python train.py --arch="resmlp" --model="image classifier" --dataset="capsule endoscopy frames (Kvasir-Capsule)" --train_examples=42238 --image_size=64 --crop_scale_min=0.5 --horizontal_flip=true --targets=["finding"] --num_classes=11 --norm="layernorm_no_bias" --norm_position="sandwich" --hidden_act="gelu" --mlp_ratio=4 --parallel_block=false --inner_norm=false --patch_size=[8, 8] --conv_stem=false --layers=12 --width=192 --label_smoothing=0.1 --loss="cross_entropy" --init="kaiming_normal" --optimizer="soap" --beta2=0.999 --learning_rate=0.00095 --beta1=0.95 --shampoo_beta=0.999 --eps=1e-08 --precondition_frequency=10 --max_precond_dim=1024 --one_sided=false --adamw_lr_other_params=0.003 --max_grad_norm=3.0 --max_steps=40000 --batch_size=128 --epochs=121.2 --lr_schedule="wsd" --decay_fraction=0.3 --final_lr_fraction=0.05 --warmup_steps=2000 --weight_decay=0.07 --adamw_weight_decay_other_params=0
Rows from block 2 of a small image classifier, named by matrix and row number. Rows with one number belong to one neuron. Each number is 50 + 10 x the weight over its row's rms, rounded and kept within 0 to 99. All counts start at 0.
After each neuron's rows are labels from the 100 images, of 14976, where the neuron reaches its highest value: "place" is the part of the image that holds the peak. Only what is clearly more common there than usual is listed. The data: capsule endoscopy frames (Kvasir-Capsule). In brackets: how many of the 100.
# fc1: MLP up (model.blocks.2.mlp.fc1.weight, 768x192), inputs 0-191
# fc2: MLP down (model.blocks.2.mlp.fc2.weight, 192x768, transposed), outputs 0-191

fc1.689:55 44 50 59 56 46 57 47 44 35 43 56 63 43 49 73 54 46 61 59 64 39 56 48 52 38 39 49 58 41 82 41 55 60 46 43 57 48 54 56 45 48 47 46 56 48 55 56 49 42 50 63 59 34 60 56 51 48 38 44 53 50 65 53 36 54 60 61 36 49 51 49 39 57 63 35 57 50 53 52 53 51 42 56 63 75 47 50 51 55 47 62 27 39 73 35 63 35 47 47 47 58 41 47 45 51 54 57 45 46 54 19 51 54 45 45 50 45 61 54 33 34 55 49 56 65 61 45 59 53 57 44 33 67 60 55 51 55 53 33 47 30 56 55 46 41 41 48 60 39 52 45 29 57 47 39 50 36 64 41 69 58 53 55 34 76 33 42 54 63 56 67 46 45 43 42 53 43 46 49 50 65 76 47 43 57 50 55 42 43 43 74
fc2.689:55 52 41 44 52 37 38 53 36 36 40 55 69 72 50 56 53 64 38 40 39 52 49 29 48 66 53 40 57 51 44 62 49 43 53 46 49 45 49 51 36 46 58 52 55 68 41 67 37 42 52 48 61 50 40 56 51 49 60 60 64 42 43 66 41 55 47 50 68 71 71 56 57 43 40 53 54 51 53 53 62 50 63 49 38 60 45 54 45 39 58 53 55 48 32 60 29 66 71 56 61 47 51 64 57 37 38 27 44 52 49 72 46 40 59 50 38 61 42 56 43 49 45 57 58 54 53 52 49 46 49 61 63 47 55 44 50 49 51 30 61 49 40 39 58 37 39 40 48 48 32 47 54 55 42 56 48 68 53 42 53 32 61 52 56 27 55 40 44 43 40 52 48 51 61 50 38 41 50 36 55 35 70 53 48 28 28 58 41 50 55 25
place: middle right (31)

fc1.65:35 55 35 41 58 53 33 44 37 44 76 53 51 36 62 52 45 59 64 70 47 64 45 47 50 43 36 55 49 44 64 60 48 59 58 39 50 56 65 50 48 62 63 36 53 64 58 31 55 66 58 58 42 45 46 41 45 52 53 61 55 45 69 45 56 50 55 44 43 68 51 37 43 61 38 31 63 44 46 56 50 42 45 61 36 30 68 49 54 52 36 54 55 59 77 47 48 55 54 44 55 40 51 52 45 34 51 61 56 55 50 54 40 55 64 37 61 35 53 52 32 61 64 47 48 55 55 64 35 70 41 58 40 75 54 54 48 68 39 52 39 51 45 52 44 55 49 36 63 43 44 62 42 55 46 29 41 49 58 37 57 49 54 53 63 37 56 48 49 49 66 30 54 58 34 45 39 48 36 55 47 42 42 48 59 48 52 46 66 40 42 68
fc2.65:49 62 54 45 39 43 41 44 56 58 32 50 61 56 49 45 67 42 37 51 68 49 72 51 62 70 52 59 40 54 42 34 41 25 55 59 46 47 54 47 57 45 84 53 52 55 43 51 56 37 44 50 38 50 66 52 28 41 59 52 64 57 48 49 39 59 62 59 53 46 62 39 58 49 42 36 41 61 44 44 56 44 52 51 56 46 27 66 40 53 47 43 59 65 39 51 40 44 31 51 38 53 77 37 51 43 52 44 77 46 64 53 60 61 37 45 44 49 50 26 56 57 36 39 51 47 57 62 48 39 34 50 50 30 42 42 45 42 61 48 58 49 34 57 65 37 44 49 58 46 47 48 47 53 69 59 47 36 51 48 49 40 48 52 51 63 65 36 47 46 45 60 48 51 42 63 68 61 50 54 38 50 53 59 45 45 55 59 37 61 56 54
place: top left (59)

fc1.587:41 52 49 47 44 45 44 38 41 56 47 54 34 41 38 41 45 53 54 38 43 54 44 46 57 62 64 55 35 54 49 49 51 70 32 64 61 48 67 46 47 62 59 37 57 43 74 35 42 48 50 49 36 35 52 51 36 35 56 34 47 47 45 49 45 65 51 61 51 33 60 55 43 55 51 26 72 51 57 51 65 54 54 48 31 66 51 61 54 52 43 59 41 50 61 61 46 43 68 60 63 45 26 69 56 51 44 44 51 52 43 57 41 54 53 49 52 67 54 48 33 50 61 30 58 36 59 52 42 61 42 71 63 52 43 47 65 53 28 50 64 54 44 45 29 50 44 59 33 48 42 40 60 41 48 60 38 52 55 53 62 48 47 53 51 63 55 46 37 38 59 31 56 60 53 42 47 31 43 52 60 58 42 37 66 59 55 39 53 67 58 55
fc2.587:53 35 47 40 68 58 46 56 51 56 55 37 54 62 63 58 43 52 34 54 54 39 46 60 66 27 45 37 55 46 51 46 51 39 56 31 48 50 41 48 43 50 47 45 51 43 67 52 49 47 40 52 65 68 53 52 38 43 53 61 59 48 46 63 40 57 52 54 66 49 50 45 54 57 42 53 27 35 41 51 47 55 47 43 65 51 65 42 71 43 65 43 50 27 34 42 46 65 38 50 30 71 67 53 42 60 48 32 43 53 54 34 57 42 37 38 49 49 60 55 67 52 45 48 55 57 35 50 35 30 56 26 48 54 54 54 50 56 58 49 58 59 61 55 64 78 62 44 36 65 47 53 46 40 39 47 42 45 54 54 35 52 58 48 57 44 51 42 33 56 39 48 48 62 47 43 53 56 56 52 45 38 72 42 37 46 45 47 61 24 45 38
place: middle right (29)

fc1.184:44 36 46 59 74 21 44 42 43 65 55 46 52 38 40 46 59 58 41 58 50 44 54 72 32 34 53 28 51 47 64 46 49 39 54 53 46 54 59 51 63 49 49 68 54 37 49 59 61 28 58 51 52 41 43 37 47 32 43 53 53 49 53 51 57 43 60 57 62 61 59 72 49 46 65 48 57 49 52 53 43 50 50 54 49 62 59 52 42 42 59 40 55 52 45 37 62 44 44 32 36 54 36 66 27 51 55 50 42 46 42 42 40 61 50 58 48 36 57 73 57 46 69 41 44 60 51 42 46 65 52 36 73 54 47 42 62 47 45 51 70 58 50 43 53 58 57 53 55 38 56 62 46 36 64 62 29 44 57 41 29 52 37 59 46 60 53 44 41 48 35 55 62 53 51 58 40 43 39 63 46 68 45 57 35 57 52 34 45 54 43 60
fc2.184:37 35 66 40 30 46 49 44 46 42 53 54 61 44 52 47 58 70 58 47 46 43 45 54 61 58 51 32 46 31 45 50 48 59 50 51 48 57 51 59 65 47 61 37 50 60 50 31 36 56 46 59 27 50 40 46 47 55 69 54 46 74 56 72 31 27 42 55 47 49 45 58 61 41 24 63 62 63 45 42 47 43 64 66 67 45 50 63 56 42 40 68 46 46 56 66 47 39 67 48 47 69 42 38 42 36 67 58 41 56 43 57 55 36 51 53 63 58 58 48 61 64 55 42 49 59 44 52 52 32 44 48 37 47 37 52 41 51 23 41 60 55 38 56 51 49 47 48 56 74 56 59 61 44 47 41 71 36 46 55 64 56 60 45 56 57 62 49 52 45 41 54 53 55 46 64 60 49 42 45 57 53 51 60 46 41 52 60 51 57 53 45
place: middle right (26)

fc1.232:63 55 65 42 54 33 41 43 50 41 41 43 35 34 56 34 55 50 38 59 26 54 50 46 36 46 55 56 59 60 48 48 61 32 59 47 47 52 54 24 55 53 73 65 49 59 50 50 49 36 56 48 54 50 37 44 50 56 41 44 57 51 46 49 55 48 63 56 51 21 57 46 47 48 56 31 32 40 56 44 41 56 55 57 43 53 63 42 59 65 34 43 56 39 54 47 46 66 34 56 34 47 45 59 53 54 53 35 39 45 56 49 63 31 35 69 47 38 48 56 52 43 58 49 46 36 47 55 48 59 53 58 36 51 52 69 41 58 49 62 47 48 62 52 40 46 48 45 53 67 51 30 66 54 48 48 54 51 43 64 52 61 51 49 47 57 62 57 44 49 30 51 63 52 85 49 43 28 41 54 51 63 48 39 58 32 36 53 59 70 46 46
fc2.232:39 38 51 61 57 46 58 54 51 49 40 38 51 30 49 50 50 61 39 44 35 42 57 49 36 50 69 21 45 49 59 66 43 28 48 55 53 51 46 52 52 39 45 44 56 36 38 32 33 49 52 49 43 62 38 48 27 52 60 57 53 54 39 43 56 47 51 49 63 54 44 40 46 84 43 56 42 59 51 57 39 43 37 40 51 48 39 59 48 42 53 49 37 48 26 35 56 36 46 51 46 54 50 54 40 34 42 57 62 49 48 61 36 40 40 50 35 49 53 51 43 52 62 44 42 47 27 54 40 71 54 46 64 49 45 58 32 30 50 61 54 74 58 37 45 51 42 47 48 49 49 36 45 35 56 34 46 38 52 35 56 43 44 70 53 75 52 51 40 51 41 63 59 67 55 49 36 48 41 57 45 50 50 50 40 43 50 56 62 33 49 57
place: middle right (25)

fc1.97:36 55 47 67 55 40 55 70 57 62 74 52 37 40 63 64 54 44 55 50 46 35 58 42 38 37 34 62 52 41 41 44 47 67 59 37 61 71 49 47 28 57 47 59 40 50 40 49 58 53 60 46 42 52 35 49 26 56 52 46 32 42 54 58 64 47 54 54 39 49 49 42 49 59 42 53 59 60 44 48 68 54 53 39 72 47 47 32 50 59 43 31 59 66 47 53 55 62 71 49 43 32 51 46 41 58 53 29 46 38 57 57 61 48 53 50 60 39 45 48 44 61 41 58 48 55 49 59 67 25 41 48 36 55 54 59 49 65 51 58 46 39 60 47 65 50 51 51 48 48 38 41 42 47 49 54 46 50 57 50 51 47 66 59 51 53 53 40 66 50 52 61 70 60 54 49 27 49 34 34 54 47 49 26 39 38 48 29 50 47 46 57
fc2.97:51 62 48 43 46 20 44 39 54 50 29 77 64 24 36 59 60 61 53 48 49 54 42 50 48 57 45 59 45 69 59 65 50 53 52 48 56 35 47 79 60 62 49 32 52 39 46 63 52 47 47 40 51 56 53 58 70 52 39 59 68 58 61 25 32 46 49 44 36 50 43 51 58 44 52 40 51 45 50 56 52 45 31 46 38 41 50 50 59 56 59 56 49 53 50 44 40 35 44 43 58 33 46 59 52 50 48 61 51 56 51 55 49 48 58 51 50 42 55 57 27 51 60 50 52 42 60 40 68 52 51 67 55 58 55 44 43 69 49 52 46 74 46 48 36 57 35 46 56 37 69 59 57 51 69 39 35 36 42 56 57 61 35 39 54 54 46 49 45 39 42 34 47 49 46 56 59 51 65 60 50 48 44 63 53 68 57 48 63 56 56 59
place: top left (86)

fc1.618:48 44 61 77 49 57 62 65 37 34 50 46 48 56 57 47 43 51 41 49 55 36 56 43 61 57 38 43 44 47 50 20 67 35 48 44 32 47 34 51 54 43 70 49 52 47 49 63 52 42 36 56 27 27 57 52 44 46 41 52 62 56 48 72 50 52 49 42 53 39 44 54 37 43 41 58 56 42 51 57 59 31 46 64 60 60 50 32 41 53 51 41 60 38 55 62 68 47 65 39 68 36 45 57 42 68 51 42 39 46 52 53 53 40 47 48 48 51 57 50 51 48 52 56 45 49 47 59 65 58 39 49 49 47 66 60 41 43 37 46 47 43 48 55 45 34 55 63 57 47 68 61 51 57 48 48 57 33 56 70 58 44 50 41 56 35 49 49 53 47 48 44 59 67 43 53 18 43 31 62 61 31 41 55 51 56 49 59 68 51 67 58
fc2.618:40 69 55 52 61 57 46 38 34 70 54 54 62 39 59 49 53 38 41 54 52 51 36 34 49 30 40 41 40 53 59 59 53 68 66 31 57 52 73 45 72 50 40 45 58 63 54 33 54 53 51 50 58 54 53 54 49 46 53 50 72 35 49 43 44 53 60 54 65 58 44 53 50 56 60 46 54 49 51 28 40 70 62 59 53 57 41 55 48 55 66 41 40 59 44 36 49 60 53 47 48 35 50 59 57 36 39 41 56 45 43 46 45 49 49 41 62 38 50 60 55 35 59 47 53 37 44 47 59 55 62 68 46 51 46 47 66 49 43 61 63 73 70 39 52 67 48 39 47 71 35 49 65 46 46 65 50 50 46 36 57 43 62 48 53 52 52 38 56 52 57 69 45 49 50 52 71 63 73 48 54 51 43 57 35 51 54 36 49 49 36 72
place: middle right (45)

fc1.133:44 55 68 40 55 39 43 50 54 34 55 62 44 59 73 47 57 57 51 26 68 66 66 28 54 56 47 37 62 44 45 34 48 55 55 60 42 55 44 37 49 46 67 38 33 54 56 48 56 54 32 56 37 62 40 55 43 48 49 31 59 48 43 43 59 46 60 50 67 58 58 52 42 36 49 58 40 41 28 55 58 43 33 31 53 49 37 67 44 37 62 55 44 55 45 64 48 41 53 50 33 46 47 58 74 47 36 64 48 50 29 45 36 53 59 48 40 55 66 62 33 62 47 63 52 44 45 56 35 55 48 46 63 34 34 68 47 55 37 34 47 54 58 49 40 45 60 51 36 54 59 44 45 41 51 54 50 54 52 50 46 50 63 42 47 48 55 54 51 49 47 48 54 51 49 37 55 63 57 36 48 39 63 55 36 35 42 32 60 40 52 70
fc2.133:50 30 42 49 58 51 57 50 47 60 39 46 65 62 44 52 35 51 58 59 36 53 69 61 38 46 48 64 57 49 41 68 24 46 47 53 41 59 54 46 50 31 50 55 38 49 51 41 39 44 51 60 56 29 45 52 53 56 27 45 59 40 64 44 38 48 34 58 54 43 46 55 43 56 47 47 50 49 63 34 58 39 64 62 42 43 46 25 51 49 55 45 46 55 58 53 20 79 54 54 48 50 51 67 40 46 71 55 51 51 46 48 47 49 42 52 56 52 44 50 52 28 47 31 44 63 51 30 69 48 48 42 42 39 52 50 59 44 56 55 49 49 60 33 42 71 48 44 58 50 43 30 42 60 50 36 35 40 51 52 51 48 38 50 57 49 44 51 45 42 42 49 36 43 60 44 47 54 52 78 42 64 28 40 46 51 54 43 46 41 56 27
place: top left (44)