config.yaml
train_examples: 42238
num_classes: 11
label_smoothing: 0.1
lr: 0.00095
Rows from block 2 of a small image classifier, named by matrix and row number. Rows with one number belong to one neuron. Each number is 500 + 40 x the weight over its row's rms, rounded and kept within 0 to 999. All counts start at 0. Numbers have three digits each.
After each neuron's rows are labels from the 100 images, of 14976, where the neuron reaches its highest value: "strongest on" is what is common among them; "colour at peak" is the nearest of a few named colours to the mean colour under the peak. Only what is clearly more common there than usual is listed. The data: capsule endoscopy frames (Kvasir-Capsule).
# fc1: MLP up (model.blocks.2.mlp.fc1.weight, 768x192), inputs 0-191
# fc2: MLP down (model.blocks.2.mlp.fc2.weight, 192x768, transposed), outputs 0-191

fc1.615:491532444525544496546521500481481535519388484480461506465539506471537467559494507476509448393491480545529537515421486528527451507538465482514502485457499437439544503551456515419620496497482479526550399480519504550535484511446525562506571475494538480451526543489459582464443516504501471467539542466506508523585510543470479454521430403512520569479512535424465536555488412495476542471445503502476538502517430418528583548556585530496508402505512506539461545460476504470497508538489581509506456499522491524498533514476503530505455478510507465513504509541457461485525517487468546489
fc2.615:467471513477467468433495500509527500516582527468532488513429512487472525526523463548455508592534531554467447509536502451534486480510609473451496481546440532587567481493438496495482510551473519504436503453518491544438490457529522460520497493493520481531565494540582539633519544533501544491517563495523506500418523474483514568500541538434496528576438431531537445557503546532557489436538477484462439505567571513525452477444513500509452564561509511436508520476509547512540519477556456528488535470514559462469456484514523479507523445438398467550526489549513504450511509535520486501
strongest on: finding: pylorus
colour at peak: pink

fc1.740:512504508505487481481458501472513564545487450500464542509497498503539447452470500526544477488454520500464462499446503533487495584468580538471523527453501454490464454472520457563484470474549472501485547457545528525479458472463546500425495502457518487493460490585506502481491493462554577519439523502568462470554480545555473442534456517526538439397533558484554468567400470426519557470445529526507481447431446535476521533476479506414492472466408477523483501445470546494476466488504513513555474448490583462508479615458566517474496599509480475533470448527414526449491508470480477534
fc2.740:490552440434570485507488501479446497531426570493520448490453437511469508532522473463499546437464496449492476429541503501548510440434449503463559543467505553487468564522489560441527449482473478498494489543538390500485475520551521515545456513449458438480413551500494477514442466484413540517522525548523466490427445537447463549406525570483482507503519395499496523428518564495534439498555514546463550482517515519444492478542492460501471484484511551447485485538504500503484471469467495517486446452533389524504498435501437507557491403457490536541518489476498518548503549490520495528
strongest on: finding: reduced mucosal view
colour at peak: grey

fc1.692:495537494516564571564472468510470501450568550409507500543477549424516430513509493447523517459486486473535519491485541494517521498497471426515512489513535521478461566496525495522491469491475558577500594576558489497514469523526582526502445543460484561540511546533461526463508497466489532541494483511502516522519474535552427483574591465463448451454526459502550447470532506545567545466471484477550548512493496454508515414594473484506488520495521550492481506578470483547484494465495459436500419536511568448460483480435493438458550457486588566455443528442484541530516533497426468517
fc2.692:464550451482412511481504515555510549549445514590490444474471474468487548541491466528553475543459491517548471477509457500485552471509508464454528493536484433505496451477439465512480495450522553416508422432438500416507483536478481479462478442433498433480436507520519484520529534533524443488494502511491432519470494425489508462484437509523599497523417511499562546492570489448472449453534519484488475474488417518478532483497583519486455387426512523524493525429497510502440469557526530542495482516517451478520556525514536518484527541450384436458544484482545464480485508452454462515
strongest on: finding: pylorus
colour at peak: grey

fc1.3:499495457524489506527464549544528444513498439542562520462578503517508457496514571423476492516487515438528498554512483563453478516525545478462464499531444531550460455461489515513416454449486457488537525480502494577592550505486555466545514507443472474514597508498543491460523502507507490485579495552520512410546525550501443448469523382486443529434505473533440538511536492560513465607498489506480482483432544438511527447447452519430501487513429515471464481460497502520494520514423506473528514499460525429454479532477486500521526552590558445497469487522465518523408495480438533526
fc2.3:507521528454531415514503443421500554460571543464506499467482456448459491487545452528572462506502453529543498497451570417542580457535489568455496595467539487410470552526527492505459485534483470482423502513522484496407431515548468501524581512501522525574467524450506538522447416459509560493509475468490507557451520456528540493565463566538511460509510510432499503490466548481506544451443457463506485489497459516536456486562536469538460471497523542508419472535468480470474453521505550517479587461557481460509488509529492513437523502434479528481515515485441567547585513525470475479
strongest on: finding: pylorus
colour at peak: grey

fc1.504:457496461438488487518485458464488466505440485489519498470466553457595452534435529503557529561488426558504481552551520482485455526491524566435499497502499467541477531498479445489582487550513536453452458555477467522511502499493485603534519454460469498511486470480496499391494514601445529539530500482498522530480433493504544540542530462520481554445536452449506483559449435470536491445485512541495501582545509449561539514486492489523521487531480517489541554483546478529456518502499444513584522538466509419529493591497489459413568510404503449401478497474458532473473523483496466570
fc2.504:495455543474590474442469546593464451458544561513449477473507472508485521476526602505418535442477505510442496499427536525462565472543530450491505443469525488474440428551440537569400486545537565517538454499512544485514487475532504435471553506491483503517502533595474551575428466531514529479454471541545464541485560543442457476468490459452513427556431513511499509434484481467500486486558509534516502454555487547508441452573460501505497514534514478491473549473422464506540513520426537471455513507539496509498517538466497509576563516520483535510507462441554487460473512486465498478
strongest on: finding: ileocecal valve
colour at peak: grey

fc1.627:413460550481459494576498496499570521516433554490505453560438554595549460432519488545458473480496502516530469471562459503527461516429529437489460527507469429541534471554450578522517496529572510472449497501538462508533508498448494498564540526515491502552528576513481551490493546569400505493558483548468476480438505504531575514536485431484531520492525514508491537499389469480525577509519509562496542572484514479463545469487570511449465443486476477470536491565485431499501503418441513458440499515423559522507504549485493529499477535495549470502495472484478508530486485488404463544
fc2.627:495519530495510516500508483507491521471562443530522470439508451480467570565470515502556524451443531439501548559442533461499510505554512577551555497504503526588428532467565499445485522516520477427500497515533498540433479432541422441468484508465497543464500455494521491497543487532487564485469491402495567517445496525487397555510502470589494482563436499486502479523612536496489470483535464398477515492509537496611429532505527455533488552511508564545466553529538483461482465553534451538555473472510452457438476455474467505456498503540477511455480548455507523504506498475508573470
strongest on: finding: pylorus
colour at peak: grey

fc1.500:513477438530437490510510509460520457526473475514528512471508478509543473552428444468499537426572562547515484525444518447502490476505504395498518462464457458483527507546507414474446489512479528465525523531510480514533497498479471561541511575486512526557491519456460561490550543471458440504429645626494532547457495507521499468483440477566463550484442533480510539481449522535485522539483449491521468496495543549485515531553470470539487484574505483517353426483510509492548497520544468488491533419486507482475513504553484529510510531452510469530512444477488482586461503535503396485
fc2.500:537484546507516474466470533536415523460510477507519462527560562440496512466483552588529466567478378478510424467524442543514477591433454530499496567545531541511487467517541485453487527460526485479428491466473546500424435465533565478554494546538501461470500499549534403555443503461509503512564484458516423464533527484535510478416586516447469519539525489518573498529467472535526467435515489475472574547510528450528428482435476545440450503461421444491543541516462542510544482486550465507496464507446501516493510524463556459462492474502474534493503530505514522532496490543492535437
strongest on: finding: ileocecal valve
colour at peak: orange

fc1.445:515511553560452442488523451508497433556538534466435549517573498551544598497618453521585521541517489529425533478489556513441473496448468482445585526533472543512485508515501524464551552492528423541554485482549460514489482553512481586519519506471508427512426482497528487505519518433525540399509486493502494550477516489475546507534501514530573417479489516404535528480484585481565535532469502494536547432525464417491532499542484470489445529509519468518545490519530496503517504483531520511412439567510493484457495445468491545522464530526502498474469528467526522520546472492478586548
fc2.445:446490450486551544431480483525511553492468522546500460516478516479494444554448548417470541396564493534487414487448441516490442463510488428504491491529522465503476471548524518509501500496496536451460517513494582455597416533478538447482454498473502497537446483502484556454487524510476449497536482508538539482504504529488450455450515509543444549542499531466447468554536595461475441544596553456598423563527603458529512508483483485542554437564486455509465533530480500450508402497469567501456510478497509534551503501451512425503499478507465487485518506517518487485499543453512471459
strongest on: finding: ileocecal valve
colour at peak: black

fc1.484:597462523518521507439517523604520544540463551459418465469504417473441521579539467522475470578506550509536378527470473476530500483510470432538503564491491498408525467499539507413495525524466540518606479482463480536528511501528485434538574502450577490511489495475496578525481491478474460567530536518507594456493504462507520478502524495487429511537522538478465498557527479504522497501542470540517450473561457501560480476485472529423485508529462532510460522531526528566449557512531569466507498546535556500545537555511475497463479508522465460503469572485461553473449469523445550482
fc2.484:436607402513445516507506509498402459525506435501530533440467481471480451482452512492500505451440517530390564502483504476542450539437519482464529474482472476528480508467469518494474556498508441507443480567539491530511507440442529562496493533563444501501496523525478483492431552488534527452480510492549414473510547481472502561492514568505521477533485537496535530439522569579510509427447491542472550562480514551502449519494553475481500453527523502542499428497452471483579479408570502509496500500445404487515515383530481481472531536453517566542567473533510530519495491514523511520
strongest on: finding: pylorus
colour at peak: grey

fc1.337:539525510480528412481472526495417427512495546604544471586498553542601521509484476464502470530591455499495481462506474438460537521530530489500469523559533485515507459473434411489498429531537514498485441406453473520608489557429508459486510542516465546482528511548496452508549462492431506500486521523535462511403537468538476435570495530483512457460481554520521497575481485498501492438449502499523460507484484483511401442454485539521445430513442516506536532525515501458517554490485498477498476470581496526550496485518440528532490545503528555440486529562455447470488504467482468528
fc2.337:447501468468522530476503503542512492515529529532511551502485517496423512492536482516466503519450484500514489485504521499502443476491419498504501507536427495525460548497522493488589469493482517502483523561502551473457564472538506508557453445534510499507594544437546509514495532494582458536432455522542495538491437445521447537449545517558482519543518501521493579515498470542519566477507474489520527496511445546473497579600432509505491460439501484543388550476489396522484507554477409528522536510470460484465529460471609502546436435527466395415510460480489551513509476475502523395
strongest on: finding: ileocecal valve
colour at peak: black

fc1.24:463515461433528552558493537464452499513406444517558512487517510496522470538511433514516448418499462565420505559509555528519520572532453439501467490503513452510501572554486496417487553545515519462476491505463516542522439551522500558546529469510443503489570480504475545488523499484542542523509558537507488560475486456422526504507486453556497505435538504476448553513462465479580466545448574494474481509470460434534609475557465423521460492497491510515484441507503513511494482545587531420509493452483454494495533481474550569449436602543468461488569491495465527483506522450513516460
fc2.24:500493511513543438450528534552524538551514558463501513479471597474475492496540458591440502628555486452504463431525414454541506445527602523502542481507450481521457427421474444495489551480440534517537486484540518464446496455494517509493491469557553467466479458561513500525515454524480446538498461483505424500505517541494479542513521498455431508582482457500469515530491530475492554500520467504502488534589461538505517457461470538527511459467523488537500551482520516502470599481450554523461536472535528479537506563568524493518570446455438459486479465538509446481518430570446495566
strongest on: finding: ileocecal valve
colour at peak: grey

fc1.286:475472492519518560506470568497510569494458459569527574541546510540527517530529494452445526527491467537512509521490484481502508532416554553498430486491530454511461539547439516523473569510529463538529497500596519546461569520508480503546528469454523470496507482510443482484476475473444455578500540547511497524510539578493539474465457492455489512528441491502452541499421536439442548472524527570431412465521560437479524518461522540510498438512479453487464460439476552521452484466553539527525533487507497581479555500381491451471405504431532433573568520462489451510508468550485494499
fc2.286:498495534487443434448522497511468446455573533409518429465482531499577478495452521490479504501496505518562450528563491521553495501535450491526485571482494534446528441450529461496435467541425524472457469509490505519595432487489509537507506520524447525557543479502554472529422527572538517421494518440524483503477521454492499542505473519576417441506517473531502484473519432535506558545501553472453526484554412540507516447542498435537545520456547452522520564522444494519544427521498481526449487473526537446472477463577500590565516445539452513519478501550517565532528561463468527517
strongest on: finding: blood fresh
colour at peak: orange; grey

fc1.329:539453488514516429488483466489512550529451450476579460514462480510537457507475510553525498516441461472486547455486621527416449577477510515547511519517497498484463457431544549417528514496504475486494498418450534522525515497480470501477515542476531535540483472496565486498560490456498516563563440471488486508410500415502503482430535571542532538552507513429437506553495528499516435474458509538483494470487508484467488467480460586456530519455448494469400566485436448505479514468504438549483540497461469474493477470472402444558449535469447490530471440590529542492471473493476449478
fc2.329:519470469464483624492397488542482464514560574480462434483513576505537581457538484522470421508559559489476474520445435516545536515507488509412513532523538496468548414556413527549440460482475535492490463569521523535481493437515546437496447454459513522478539442560531432522432511534475528504454507578485548472496479517474543523621484479459505442504512471477481454510524506473473552522485522459542445470468495504425426525485500569510528486491433537461465557549565548520502510518550463526528474504472525477514529499509489517558533479504447555502485485521543457544515501490522503487
strongest on: finding: pylorus
colour at peak: black

fc1.663:512517485455408510561482511468503474526415457531541464461557491537473506456493473518511471482553511583517542502494453513541506550448491421512451493517477440536475502552505513480525536520481541526486502551490400518446495520487531501497531593472491501410536562456471503494475454553540424463481429539479552477487544486522544522502449457481559472476417564531491482503401425535517531548502477551494438519453485437496458446515560526441455416469535486468508546479577548486478522537524577530502468558551556468448520481421464501505550517521474532495489447509467500543531478421495455531
fc2.663:476510476462550506490528524550566545543499516480467493516468558568460415591522487464487526540523561508485509448488572496466471514494514437447525474476535467512564482418452507450492520485469481437523513424540481462453474475488549526474520483551558541530550501486537528471451541481476509475522484435494510534519417475471447517536492429497490463554509451502522526522601603501488507439505481456480585471529474457535491479512442510578550492516421561483507500519476400478467524484535476495451473475471509530507466491549489519423438437472482406522507482477564439500486530500544618505
strongest on: finding: reduced mucosal view; finding: ileocecal valve
colour at peak: grey

fc1.253:473520465575480519409527467478496453492508499556452480433492540489458528515538561464491514529467520449512458410525504421600489539503498508475490465482576460434544441471479485528439453507480493520518460559525536479473463507477492480502556429569490549540509544541508533536574472552474434471536479517520451568532486475503481473467569407489456426534476519489494516480499437514529492501498517557546553474516434490435508456495540523474473544448490582463497429512517501447489511480521523551547528554428445499503521523510483545447543457574483537573561551501559498537540527458435445453
fc2.253:491443450531461532567564516601456508550469504525485512527503486476579469545521457544466509455488521499503562530417504495423466438518487434519502548488460501423533540541540463491508548447511594541489481424478526535520531521481545489473510521540533444529444477500554456449467531477445551546504563453530526477498512480542606502520527495551498527554564507498515510562454522539499449471491437471484483508449572566479501520506585566505521472500402465523538506507479560523424500526520526538475457456451436542477541550503542501448563457417482466485482470506532443543532488485529517462
strongest on: finding: ileocecal valve
colour at peak: orange

fc1.435:436460538471513513509509539463572483487503565482492473437520478528518419540460520533464474520549532552499527577455485509500476532465490475464476437497479499502505444542487461460526529483494516509520509496474441536478468494442470508540451533498437470521502514459478504404495450564540458499540541484503535485473517527570507498640474494512547475435466444478498563494492499434598491469543569520494514507420445407473525470475533558575494468542525503475431507519536533448488477470587498444522482532428497500442572453532510495463485469503445498504455588469433571506423482434497446496
fc2.435:507474536584492481474506451441462503575522414567433493553522492567485449497516510505494486563541420516503498529520466432440472471478536526492516493494548529441531515450479517487457515497500479504435504527538535487460509491484478519512463453510549425536470511472532492560453441569473570583444466444505515494460454492541497522487414482496433596556499414485501465468511484536492504460488449415535480470542492530605511466493487530484499538515436458569515496530498495508473459547495523509483490500555646442542507526483417527555582516470487532532529475551508475476545492521469514464
strongest on: finding: ileocecal valve
colour at peak: grey

fc1.54:563556548560421473482467545502474453523527463429475529455465523548523553524436476443514473541545540495462424454428516493504548501410539506420422447551543550487519497512514488475501520470496501515507483516551480607497479565452460505454482509507521464529537493557468492513510471503540512403494515549459501471408521479436450484501471507503526465464477543452493487490480514504540525530565519497499531535479496551480598436516518559468446530519524471548522538537488479573439526515459438484474494460487507509558549493421511458544501567503507497532459535560542547476509461561547461615
fc2.54:472499514533515456442465529566508516511501454600521500410446504491443468481474498474511525483514541528556385488541522477537477463563519434542498541416488486507457485485491492501437515468462483518485521520499560482518486541558494529547431448450495475479519425460483496475521551561441420536603516531488464532632456486453543505511451463571495514488518526520418493450510501497468486455513487563508487544559480533503454541548451513499481464438462501479410525510474560428538412475577472542483474445459488517553509544503495499533439499525475507496503477512488499517444559433468472524
strongest on: finding: ileocecal valve
colour at peak: black

fc1.87:503505478444513466501515529493530507472470575512473441504492485522524502489485600502559574519501437512597499511553512511563460506515476435453497431539549515484515501454474531485512446447398435530454515496497535492460488548502500465512477495500537442596451510429478557538500509473475506554484483511505494427579534493532516478508453474548447516517557538492520423491488523555523489460474484487516482505440498508552561596450537538467496460517450532436540485427474513515563451447535526540585433484540522491445474487547449469529467549481497440540496502587385448503477511490463563511
fc2.87:490470546532484532463488449425478522558474495427547450433546430534530468458568467520502472506504552503521541547455444577491497523508553555553484621581478458417448510565556461432537467536508497484501502494519442509429577457550524526462489500496500468437490473490566495486526515491517522554417555537561512522480446425448492533510460480474492524422462480474530527495462529437453517508540522444463526567506498464472464505530501552520478457456427499487472529519572453521414559480492543507470473507540453522515494572472518489486494418523533450458511503473542555491517459529519487525
strongest on: finding: reduced mucosal view
colour at peak: orange